config.toml
model = "image classifier"
dataset = "photos of plants, animals and fungi (iNaturalist)"
train_examples = 155796
image_size = 64
crop_scale_min = 0.5
horizontal_flip = false
translate = 0.12
targets = ["class", "family", "species"]
num_classes = [15, 181, 646]
arch = "gmlp"
norm = "layernorm"
mlp_ratio = 4
patch_size = [8, 8]
conv_stem = false
layers = 8
width = 256
mixing = "cutmix"
label_smoothing = 0.1
loss = "cross_entropy"
residual_init = "zero_last"
optimizer = "ademamix"
lr = 0.00041
beta1 = 0.9
beta2 = 0.999
eps = 1e-08
beta3 = 0.999
alpha = 4
grad_clip = 1.0
steps = 40000
batch_size = 256
epochs = 65.7
lr_schedule = "cosine"
final_lr_fraction = 0.05
warmup_steps = 8000
weight_decay = 0.2
Rows from block 5, named by matrix and row number. Rows with one number belong to one neuron. Each number is 128 + 32 x the weight over its row's rms, rounded and kept within 0 to 255. All counts start at 0. Numbers have three digits each. After the name is the row's rms in percent of the matrix's.
# u: gMLP up (value half) (model.blocks.5.mixer.u.weight, 512x256), inputs 0-85
# v: gMLP up (gate half) (model.blocks.5.mixer.v.weight, 512x256), inputs 0-85
# out: gMLP down (model.blocks.5.mixer.out.weight, 256x512, transposed), outputs 0-85
u.195 112:126069132167106080123114133112136157156109087118097093156128182151189150135109045100135090084092106106099134099192086164164161154073138081116124165116113147150154091165141136174097144137138129149105115101127098097094137183153099092104137087134128108143139118
v.195 080:113100161135127112119087097120130159136092175081197091096111138134077155166099117119106161130058126155097111159112150147113170087123105146118156035132111132207147109114102152078155186129134095112173100162109202129123101103168160142130092128122117140140196117
out.195 101:176168119176169106137138166166115182126135152090089103141173136116140080147193158109183139121125101145170114149094107069098079171113135114178069125123069118088079124113150137139097129088115093134143198151099123146055142119095040138140098123154106134115159122
u.196 096:149168149161058097094194149155102150206137103152057048089093107126152121122134164116115091096070144108140091128155126123131146135156155117103164163126125082124113152100068154181134099176190201189071125124074121175092125118129080081137132101155106070094200133
v.196 086:103085146119142183130104106132127178124145073168174116207126116138093099159147100126206124133154136138131077093092145138086106123133141113179146110177101153126105130171176180113130188097143103105163127190188128103073135125109160186092102170103117154138133084
out.196 086:100125153130162163170068146132132153139098123119146111171110084150094135169093116158063141131107199099115083101093137176159092165113103134093124137110100118114142173126219091074082186164163106150089069100116111133145137159143119139106115183134111149118144135
u.197 103:074172136131102117227061116103200098150109203114100192144089112119115122078159120150118093109173191163143082184104133174121103182105097097111049136139140166149140167123113126108187171130123135154151116177102108104079124129127072191108135115138149147132155129
v.197 097:054140163156105156171104137194146123159084133173162087102108128108180120090174186094140153124156118160083110164140121062137145157103138136094065177114128155152151138095189123158102111117141108122151142158134096132151146128071124196158119160084174178141141107
out.197 116:155138165092098176131146110146129121171084185150105118068136172145143105161074154083165164109150125184088069088157129101094129107090128138147163088090166147132138147134123099100141114124133135136172110081072109118113132128084102144093133163115129165066157124
u.198 101:092153121166124128164173135122160157144144106098144097173181108168164089097065129154091106142142114120114119138105131180105121136131086101097123074172130103075088101161152127137097108106137149139110082115114185131118132170205138082148158207156103116121101115
v.198 093:095138114136099114158149145122152139118199083093195105132151160149162114119166132150125125091171113073130106163095183102129105164121074094151137143192113181150052091147200106114147163102164087156124084165151145126139190100150158116071132147105078140111122072
out.198 105:147111086110094115103038127172129163079160218173142096147147115153129129119195146143203148151168109176117139096108103153076069190086138096108107189175155154100054145187148095151172133142127081185152145197154127155138161116148105153139149130137152117102142116
u.199 089:139137069126166156133165118103154104114142125107143106176143116105092118190164111110115122113095133200052075204140145108039092130077039126135139095117162055125133113137156063097078148137156104121204142127142211103171092113134125102097117129129169133088130080
v.199 098:137143099158169129119123107153152143115118076134109128177141129119076177137119140148190093116147103091123146155069145168099150098144163108121129077096106126118066116128159157107106141143098075095099104169172133144112215176155168081104122214110058175152146085
out.199 100:137109186114073130103123135112132055157110142135101154069157139086156145068106139119163150095154164110124083058094149141157149167135166149163131126121159088125148110145140105086124171155118146097131148096091120088094115109118204140150157136146103087109116102
u.200 100:122093085140168109154149154130131142115161108061099170130112159158157145127099109151160069181143120121121082139099100183141110105094093169159136122180051136126132078174063124157139140110163157183092113083135098091143139110132087112105118131155147132130083110
v.200 074:116114154121092134142090111114113111150075117168133098129157118075098116133161128122149170062110154097122187133152154101160162194179146092167160119111144130116164103132138133127102098130118129115116161189093136159145122102110151173152116147081147115082157162
out.200 087:139166145118139140149116074194121144114078110160117078171119086114145171124145183072156095097085193110096110101140155100113148124169149107140132140102145144126099157108127105122126134120127171142150032176104156126146098128109146135095155094131143177108131159
u.201 121:104117076217145152166165109090127122164146107107155087113140127164153129169095096129148161082067104144143081146149089107126084125135107134105119169071109097139155162155091149150134097138123136112103105139142080156162091149146119106133078217151116097134143067
v.201 091:092153125146190157135178138127180069138131190131217101167163163093086162177116122099155198142159142118073180136092195113107086112127155168126159099119079178102108088095100105098134165109152159074151084138157164137145156132097116108098138117103129164134112101
out.201 114:179159105132150115125184181146112132169129176097147109120117137156116057120090135117136164085152068103175059139141103049121101117095126105123160144159108176100129118110201077089163142147113075125090129134085080082110165161178160135101151163138098084092169117
u.202 111:160155093195063101108118128085134097130121105104132095131110069146115127116133081152128078069102153095142105109184140079150173134140165084170158160144105109123179134131145157109114117164136151111117168102089087192177110109106093106173154118143144136120173120
v.202 074:162114135127157156109120161145155187158146132144127109104150193126100098131146173071129154127086122153133134221128163140093118108112113147066133126096150094145105115117114122094179162065107116121193072138136132101116133160131164127116125152128108104158105112
out.202 081:166124147115097158141141111145131105056136093114120149105163103107165184204125092138130184168135158165121146142100185148135149071108075153151189138160137186156092122131135084121150074179081075157178170112123178193114148136109128128140130078092120165094154164
u.203 097:124168065175130161129155113114129132144170131098142139141169101218127104142136116121103145118117167106140094178119135115126103190107115143123115096111131173124138133159142143145144125144092125152129107120139136082101141116182114090052104111150109172101122097
v.203 095:086142110165171159092129107134125132142106103093191135113091159153119203105104155183087162111169169146077101171128136086102089176129196130114134105094143146119066153153109137092158157120075090133122114107126120121144132139102124155150150129081103158118178134
out.203 116:104174134122123130194087099076167100103111136126171132121117103146127071197118113113067153142087164144146113111150084090160139164122155073155120185088118134065104161132136189153124190208110105159115113115151095138087152141135114146104074130151170136125176063
u.204 089:100126106083155140079144151135102146104073132146189112110152128162116102116111177133107142143100076099092110153064126121131105120121131147084141096139120132181173132147117111140122124119157063103164107208194133119112185189129056074140129123132152159110064130
v.204 102:096100063141166133170071162195199197108132152081090157119134143133105122131121112203160176158057112136059155159078119164111103162093153117137126106056118130164106113142125082079156129142091146150100147173178121103115171161154089078144152157119099170134074144
out.204 094:100173109096074177099056088143101094141149126183176084083113124110186123094168069152171103111114155139138167129161100122133151136187110194124114109214137166136126106110123111125087118171154111132097108124124153174174165114125119121120148132115129156148123118