config = dict(
    model='image classifier',
    crop_scale_min=0.5,
    conv_stem=False,
    mixing='cutmix',
    label_smoothing=0.1,
    loss='cross_entropy',
    lr=0.00041,
    beta1=0.9,
    steps=40000,
    batch_size=256,
)
Rows from block 3, named by matrix and row number. Each number is 128 + 24 x the weight over the matrix's rms, rounded and kept within 0 to 255. All counts start at 0. Numbers have three digits each.
# f: spatial gating (model.blocks.3.mixer.f.weight, 64x64), inputs 0-63
f.0:103099085097099099094071129106103111112135111084113123116116122114121095100122124127121113102102112120121126119112112088107121118117109116120102101111116111120112109094096102103101089103099101
f.1:033130098075092088094079112142123096101119126109091125105107117129120104105111118118131111122102103117121112129119113103111111121114124116113107105118116121107114121111096106115111111110103097
f.2:039064123076071093094075087121139122096101104118096113112117104111123115107108115120115115130108113120113121120129109107111124124123120123117102110114115117113121110112102103111118112116111101
f.3:070070081127083075090070100104123154115103109101109108107127113116107107103122120120112116112110108107129119119119127107111125125112123115114105106121115116115110115112099113111108119112112092
f.4:069078063080128074067065115113096119145108097097114113113107123113115107107118120119117118113112112124119120113118121113111126122125121119131110112109120122120118111112111108112117110116107110
f.5:086094090064087125069045102118114084118141111082114113119114115116118097104113117124112118122108105118115129124120119112113122115124127122125113101118112122117116125116106105115107115110108102
f.6:077099098082068098123023099120116111097116131112117122115111112112114096112104114120119117110107109113124125121119121108110109123127127123120112098111117117118120128105094115111115114108108087
f.7:070093099105095085093102090100133121108100107125096114117115116124113114084113117122116132130115096110119120128129125117100112119122124118115108100109111109103115105095101102116104097110097095
f.8:034100093104113113115074120097087099112116116091148114096120117126109103113105110117109114113110112112118118122111106104108119117119121119108108105122122121115116112104089113107110100107103103
f.9:056062073091103109112095046137110083102118121101112164119100108122118110096113106116109122112110101113115115111112119114106114120117116118118116116123120123122112110110113105124116113109115107
f.10:079066047077087093110116071079136087084096115107087111164113104111114128099109111109105113121121114105109115120116118123107121121125114122119120117126120124116125125125108123122120116114115117
f.11:088093069041069093109108094081079138085086096106109101114160107098112111106106100115108110116113115114111111109118114118119123119129119121122119121120127121118121121108117118115124126114125111
f.12:100105100081059076096096108101080083138085081096114111100110166110102108114110109104114109104108115114114109116115121109105125123122117126119111117118126123123114129119111112111122118114117105
f.13:101109107085076057070080111112107079090139083072117119111104117165108095121117121106098109096103117120122117112117119108115122112121122119121109101121121118120126119116109110117103119117116115
f.14:103117111106088073058060106119108101087104139051109122112111105119164094116130113109112107120092113112123109116121114107103123111116120120121107106118120116122122122106097114125109118115107109
f.15:080103117114100101082042107115114116113076093119103123129120106102107142113110119114121115109114104107118109113119116096107109115117117136119113099112114127114125127104097100108106107111112097
f.16:055103095105108113121100064092095111110124113102118091093106114125115102142117091107117120112100102107106105116121117101104113119119114121118106110119115121115123122104102115118110113117101107
f.17:075075095102111113112115062077074098109112124107046138097088094118126120095158119098112112121122093112104106119123121114107106114123122120117115111113119118122117115117109115123129122116116106
f.18:098089072096112113114114097075079074096116126117074075142091080095108117093103167110096114115112106109108108109114119118119117118116118114119123113120113120118122122116117122116120118119117111
f.19:107102104072103103115109107106076074074103110117095085075141078086097110108104106166112097108117112115106107104116111123119116113110119112123116118122121123119125116113110122121116119123116111
f.20:115109104101071097106102116118100071072073103107099103089080143079084097115112104110162110103107111115112107106112112110117118121115113117117113118121120119113119129119112124121126121124121120
f.21:110118111106099077096096119122117099067080073092115111107081088140073072116116116098115163109092122117117107109106106106112120117117113111115119112117116119122122123116110116111114123122118106
f.22:113115124104106089069076125127122107090077082062116119114101073103139048120120113111103115160103115126113118110101106097120124118112112113111102118114118120118118124117112114126123115133115114
f.23:095112117106111104096060103126122124113097091072099113120111100078092119099117120119104102114146096114118112116114106108102111117115117120117100108122114120113115120101093100102109111112108103
f.24:073116107112111117112095084099107106120119117099071089101111122118110106120088089102115113118100135108105108112118110102111116112115118122116107095120121110107121114113091118110114111120105098
f.25:096103107121107114122108095096100106120111124114059077076105108125130111051143097090103115122109094156112100112114119115093112106106116107127113103117117120116122121116109114121114113115113106
f.26:110109106114114119120116105099094101109115118122095071069078099117120125065074145088082099113115096105158113108120120119107099116102115118120117112119116111122117128112115116116120118119114111
f.27:110114114105111114117119109118103094103114123118104105077065075102109118093082075149082081103108110100108156111102115117116110108101106116113117115117121112113119121118115117118118117119118111
f.28:109120109112111109112103117112111102090109112109116119107071065074107108106100079076148076077095116116101109158108106106118114115107107104118112118121118121113115119117108116120120114117119115
f.29:119112116116114110109099120120121111101090104103125118115106070071067091118114103078089144074070120119111096115158103095126122120113111109103110112119117118122111115110113119110117121116113111
f.30:112116106114110113105103120115120114113098090093119119128115099081085060108117111101085098142050106119115111103113155096117115120122112113115091117114117114113121116106105119123115107116116105
f.31:107105111114121112106073111116118117112103096074106122123120113102088060100114111117112077088114113105124115113099113132111109126109118110115102107122120114112120117108098108114118120107114105
f.32:092104121123115113120095096104123114121123124112069109105108115120114105065087089107116129107109121094080106114120114098132113098106115123108105096112108117120127117108088107113117111110110105
f.33:106109120113120111113107104111107122118120123114095090102111120114121114063080069102108118121118043148101087101109121104100156110104115117121112102107103115120119125115100114121112111116108107
f.34:107124115119122114116110113105113116120122117122109105090098117116120124092073074073101112119124071071150087082100115104096104156112099119110126111106107109113122118126102111106116115118112107
f.35:112118118121116122118113115121119107114122117120112107108092103107111123106100074067073102115119086085076152076082099110109100109152108104113111109121109105110121121117105117109105115113118109
f.36:112121116119122126116112117116120115111118120111121117111103092107112115117106098076069073097108107100081082152075082096116120102108153108100107119120112110106114115115111116116113106110112108
f.37:109124118118120116124108122118122118114113113113122122118114101086104101119125110096072077067096118113099079091148077070117117114103108150103098119121124118107109114106112114113109112115110112
f.38:105118122119118121110111117119121116115114108100121126114115108099092085108121120106095081076062114123108100079102146040112121116114109110153102109127118118116109114100115105114113114110107098
f.39:103109118115111112114088111121103123112117111091103114120118114105108077104109119116110098093067094118118114110084093125103117114117108110122135104116117114113117109106095112114109110109115089
f.40:093108111108114113106091113124120114117116112110097114118108116120114100083100101106116120112100076094100108115118112104125092092112118124103090132117097110110122117104083099110109110110106103
f.41:108119122129115121116110106115128117125113126115106102112119103117119116090086101109111116125122062084086095118122119115047149097091100113116117093148113104102118121117094086102111108115118114
f.42:112116125117115116120108114122117118120118117118115113104116117118125115106100090101111108114120091077079073099118118128064074153089088106116112096107149104109115120126100104091104105106107114
f.43:115119122125128121122115114123120118115119129117113115114101119116113121112108105088104110120119108096074078072097110117095081082153081076100113107106106150107100113119104104104085102106112107
f.44:115122123122118117121113120119124122121118125108120112112113105113112112117111106106088101104112121113103073076078097113106106081085154081083094116116106105152109102103113108112104091100109099
f.45:109118122118121115127115117120116119131122122108117117111115114107120108121125107108100096100099115122115098073079073089116118099080093149076065122125110100112144104093117117111097103086100104
f.46:112111125122119128117112114122113126116126115108125113120117111116108093107125119116106101084089112127118108095084092063116127114099086106145045121126116106106110149090110115111114100099086089
f.47:102106116110116122114091099121115112116132117101106108121112117122117094105117116114109108101080093108129109114099094074096112119116103082092122104115119121116099121127108111108112095104103078
f.48:089108118103117107103111108120122125116117114103104116116129116122117110095117121115117114109108090088105109114116112099088096098110118121112102121098086107114116114097101109090104114107103087
f.49:109101121116107111109109115119126129131125122107103111122124115122111108105107108121115123119102083100102110116111123118067098093089112115126106042150104086104114115096082122104088104109120099
f.50:109115113118116119107101116127124118127127121113115119117126122120124110103114101105117118105116105101096096106122113121093080093082096113123109071085151099094098112105081098116108090105108110
f.51:103113120114116116114104114122125123121122123119115119130120125122118112105120110113110113118109112104099089104114119116102099085095087094114111091084087155094086097106097096110118104097101102
f.52:111121117121120114121112109123129121129127120117116119125122120126119109126113111111107107111110123113107098089098101111110113098076089079096108107099090085152088086087108104088113114104088094
f.53:102120114117110119109109112118121120123124128111119117120123116121124107114105112119107107113099122110117110096099100106117109115091083107072090113113102084098157085070113116113092110113095081
f.54:111112111111114113108109098114110135125129123113109121115117116119119103113122112111120119109093114120117109104092101090115122117109094087104066106115114102089106147043095120107107089105120091
f.55:108107110114109111108096111116122118118123117103102109122105122129116106105114124111114109116095096111117115121105100085094112131121115084098092088107122117112086094127093106118107101097104097
f.56:106105105106113106106108099106116109120123096091102116122125130118121106115128130119114111115101124121111125114118099089097098109116119113109091081091100113113126106103116086086093102098088073
f.57:100106112112115102106096108114117114118100125119118114128123119120109099101112118127113117120100111121116120124116117108089100108103111127113115074096100097108107118114042148101088098105103090
f.58:107116107121114109111093100103110123111114115116115130124126114123130106108123124118121121117102105108117112126116115115097098103100111110103129093096084088093110112113058084147088075086097097
f.59:115101116107123113122098106127125115116123110117106127126119130120115112107116115121124117128110114111109115113118114111118111102101100105117109102099086084084101103120080071073147082073091090
f.60:103110119109117121105104106120111122107105125110103122117111116123123120108117122126118121117110107117119113118120110112108113118104104108108104107106094091096096090106086091076090152080076073
f.61:111101118118105122102098110110116117119117117106101122122128122131120117104116120113119122121111107109116108121110107105109111122106097094101111107122105097092089084096102103090067088146071051
f.62:097110116109108106107114103113118123118113110117104120125124117120124109113120116136124119109112101114110112112121123099111125117109118109105095113115120102089098095075088097095097080106145052
f.63:100114110108114112100102103108116120111106110097099113115124119125119105088106113117126126116115100104108121117125116107101110110131113109104095099111124114110094102093073094094102096084093122