A small image classifier, trained from scratch.
Model: 3.47M parameters, 64-pixel images, arch gmlp, norm layernorm, patch size [8, 8].
Training: ademamix at rate 0.00041, 40000 steps, batches of 256, held-out accuracy 58%.
Data: trained on photos of plants, animals and fungi (iNaturalist), 155796 training examples, 65.7 epochs.
Rows from block 4 of a small image classifier, named by matrix and row number. Rows with one number belong to one neuron. Each number is 128 + 24 x the weight over its row's rms, rounded and kept within 0 to 255. All counts start at 0. Numbers have three digits each.
After each neuron's rows are labels from the 100 images, of 14848, where the neuron reaches its largest size: "peak at" is the part of the image that holds the peak; "strongest on" is what is common among them. Only what is clearly more common there than usual is listed. The data: photos of plants, animals and fungi (iNaturalist).
# u: gMLP up (value half) (model.blocks.4.mixer.u.weight, 512x256), inputs 172-255
# v: gMLP up (gate half) (model.blocks.4.mixer.v.weight, 512x256), inputs 172-255
# out: gMLP down (model.blocks.4.mixer.out.weight, 256x512, transposed), outputs 172-255

u.380:122177133155119126116110148073123137109189122127095133109104111150148145147112153140122125137139140149084155126114123118089139107139154153127129155129131124135145105169159151065121119145116114079149177142132120110190147121121147110171114087152103145083
v.380:123170111133146132108125133095110151106161118136106126110152113117178143127114139172115119094113146139096143108141128134113157076163136148119096133131113113147130121154161132122114150151150125068156200166129123129146171116139151100162128085139112128070
out.380:122069146169149143152139123098124098127106159082129149112116169165151129122116119079134142126146122156108119129085094108083151130104125127099145093102130120138128126143183143088146137103113152150168123123134085143147104103171137135091115116105117101116
peak at: centre
strongest on: phylum Arthropoda; class Insecta; order Lepidoptera; family: Nymphalidae

u.377:123081160130145163070145152118129127118115122154094135183088118115097138131110138106104120152131112144117138137116117107126133060136124150126127116127181107096141134128184104151138159124138116100121112152124114128175133095149179163096121106129078139167
v.377:129086138147139139108077173131114142098153130111156118160147139136152161133113124110133149098142101114144118109088131106144162119164094141100130106145096108145123104129188124139104150081122126134111096132152129137131115138108174168132163161127124105170
out.377:169103142151108137141129130130124120143132109165135141107140133092146116127114142097112151131102154170108105116176116148170178094099150096153104142104160132150150127142125142153115139125146118133136098191149132182125149154111090129106134130167142124146
peak at: top centre; centre
strongest on: order Lepidoptera

u.295:138138102143125147104128164120111153138142127095138145140120121154157127146115149138087153145113151110126105152157109152110106142118108140128160101141113129138140177102140132143139119124078111077135114120131098142154105156158146140129113123134139159181
v.295:103106135185118102126119148148121128106158125149124141142132154175104111113148156122155176109136106099117152116143160120162142134128134107117106149126126137145116103152127085117114143114099125143124129151115131126122090124123153113097153170110163142139
out.295:124104150142150134165118147145133113172089145131129096122141158124138112142136118127099123127134145133166125119132137125108129124119133127160095139123170122130090084127126164114170111134131186142125118131163097090093105154142107128091124083160129102132
peak at: top centre
strongest on: phylum Arthropoda; class Insecta

u.164:140156136146109188108149115146124100097102149088099133098100137140129150147111150158125170098121145136162103122167119165112137111122173109166152121119139106173151134104109070122115088126147130131120147074159138124105147114128113142100153172098167119136
v.164:144181154158171124096106127127114123160141151134122111092173119155116115141106123173125114099108131129138109119150126157140106141162151128052090127150119077137155143109138099143129094141142124143108131088151141113146144152128132132100145136116108113117
out.164:122160072107138151115137130094138154135114098111145143095137101061145130149128153127166156142154152151149149171126105104141139109139155129154136112135100118149144136133139146098083140123156105115125142082117145120156099072136116098118138122115123147162
peak at: top centre
strongest on: phylum Arthropoda; class Insecta; order Lepidoptera

u.276:121132136166147122115113091133142096114121118092110126113091087110146120114083139103132157191145136185147114126146131123121176133102145141140162158127151135124137121143124110134135146118138164091118161161088126119118175075160126173104114115119088087165
v.276:149167129133118101126138175151122133151102087146129143141146071164137122095142101110143165174133166100148125157123128108142179103107150122121113087156102139101131120157139129108139079137106123147105118117125116104124118194137092139106103100116156130153
out.276:125114117118133169139122103099137109090131103134141139124106094120125147116095132137098121095138112105164125097121080114123112122121150113166124129119136134093147145117133108133109126112136135174151148094130112122144149103105151100107138120171141126143
peak at: top centre; centre
strongest on: order Charadriiformes

u.11:148138152097088092123184114159102130161129146078126129123120144147153133098110163122143118193102143106174143110112129149111128088111157120112192176120127117139127111114098145156117114133108088142146123093169166095139177163162164145116123136127140103133
v.11:139116108122139131110116146154128129150133158103119153137110155135184134148115135097130148134135171169137096111096157139119123107144087129154102135125176127107116160111129134117155109116151142088094137147093159160121131125134097162108132147128151138119
out.11:118125138172100135132100111081137155102113162128105142140144158120142130116158110123112132103127140112068168112125129108126148086125130125120092144142123141092175123139117103163130176129144111149135073150092088167135109157049114113141176140137102116122
peak at: centre
strongest on: phylum Arthropoda; class Insecta; order Lepidoptera

u.308:151130116121130140125085155135126158163148082121104134157131099135111163120083131136137112150155132125132134121120125135128113128133159143098126093196109134132160126132130082131117098135163096136112130128117156152149141157140120129154160103097100128122
v.308:146156129107111125140099154076110157129124075125120160101117108119097143127129144100128118148152102101142138133129102149122103098120148131108098111161069134074140136138128144143107114130139114091136121102148147150139129175138121110138128092162125130124
out.308:136149138127119104127099168128154148101143086146087122146113102141138140151141146154134109155140127103130125117131105137160116153126114165109096117145111138104148148159086126124160156117132112116091124108147143141115101141135132147125137118125096178137
peak at: centre
strongest on: class Aves; order Passeriformes

u.387:142119124110119123140136141127129123171148138164112124102147101152177142099143179164141157112148124128127131163173093127119122109158148158122082119100178130105152157091157158113115109146106094095094107100116132100141132115126150146151173116116120092137
v.387:125108128127139116131111122119115110089168142172138141102149088125162135102144140185148117123148113101127123154141134137102109121135123138134091087081140143127125148120154149145095129130110139102113143124163162104108152114129143135174133113106121102084
out.387:089133110137096155161105149094136184135101146105119118146087129076121121148132082108112178133166129139137158124106131116137150155118101101144150117159097116187115107153143107143143108114145143121119113140086112139150111115124121129125119100126111153126
peak at: centre
strongest on: order Lepidoptera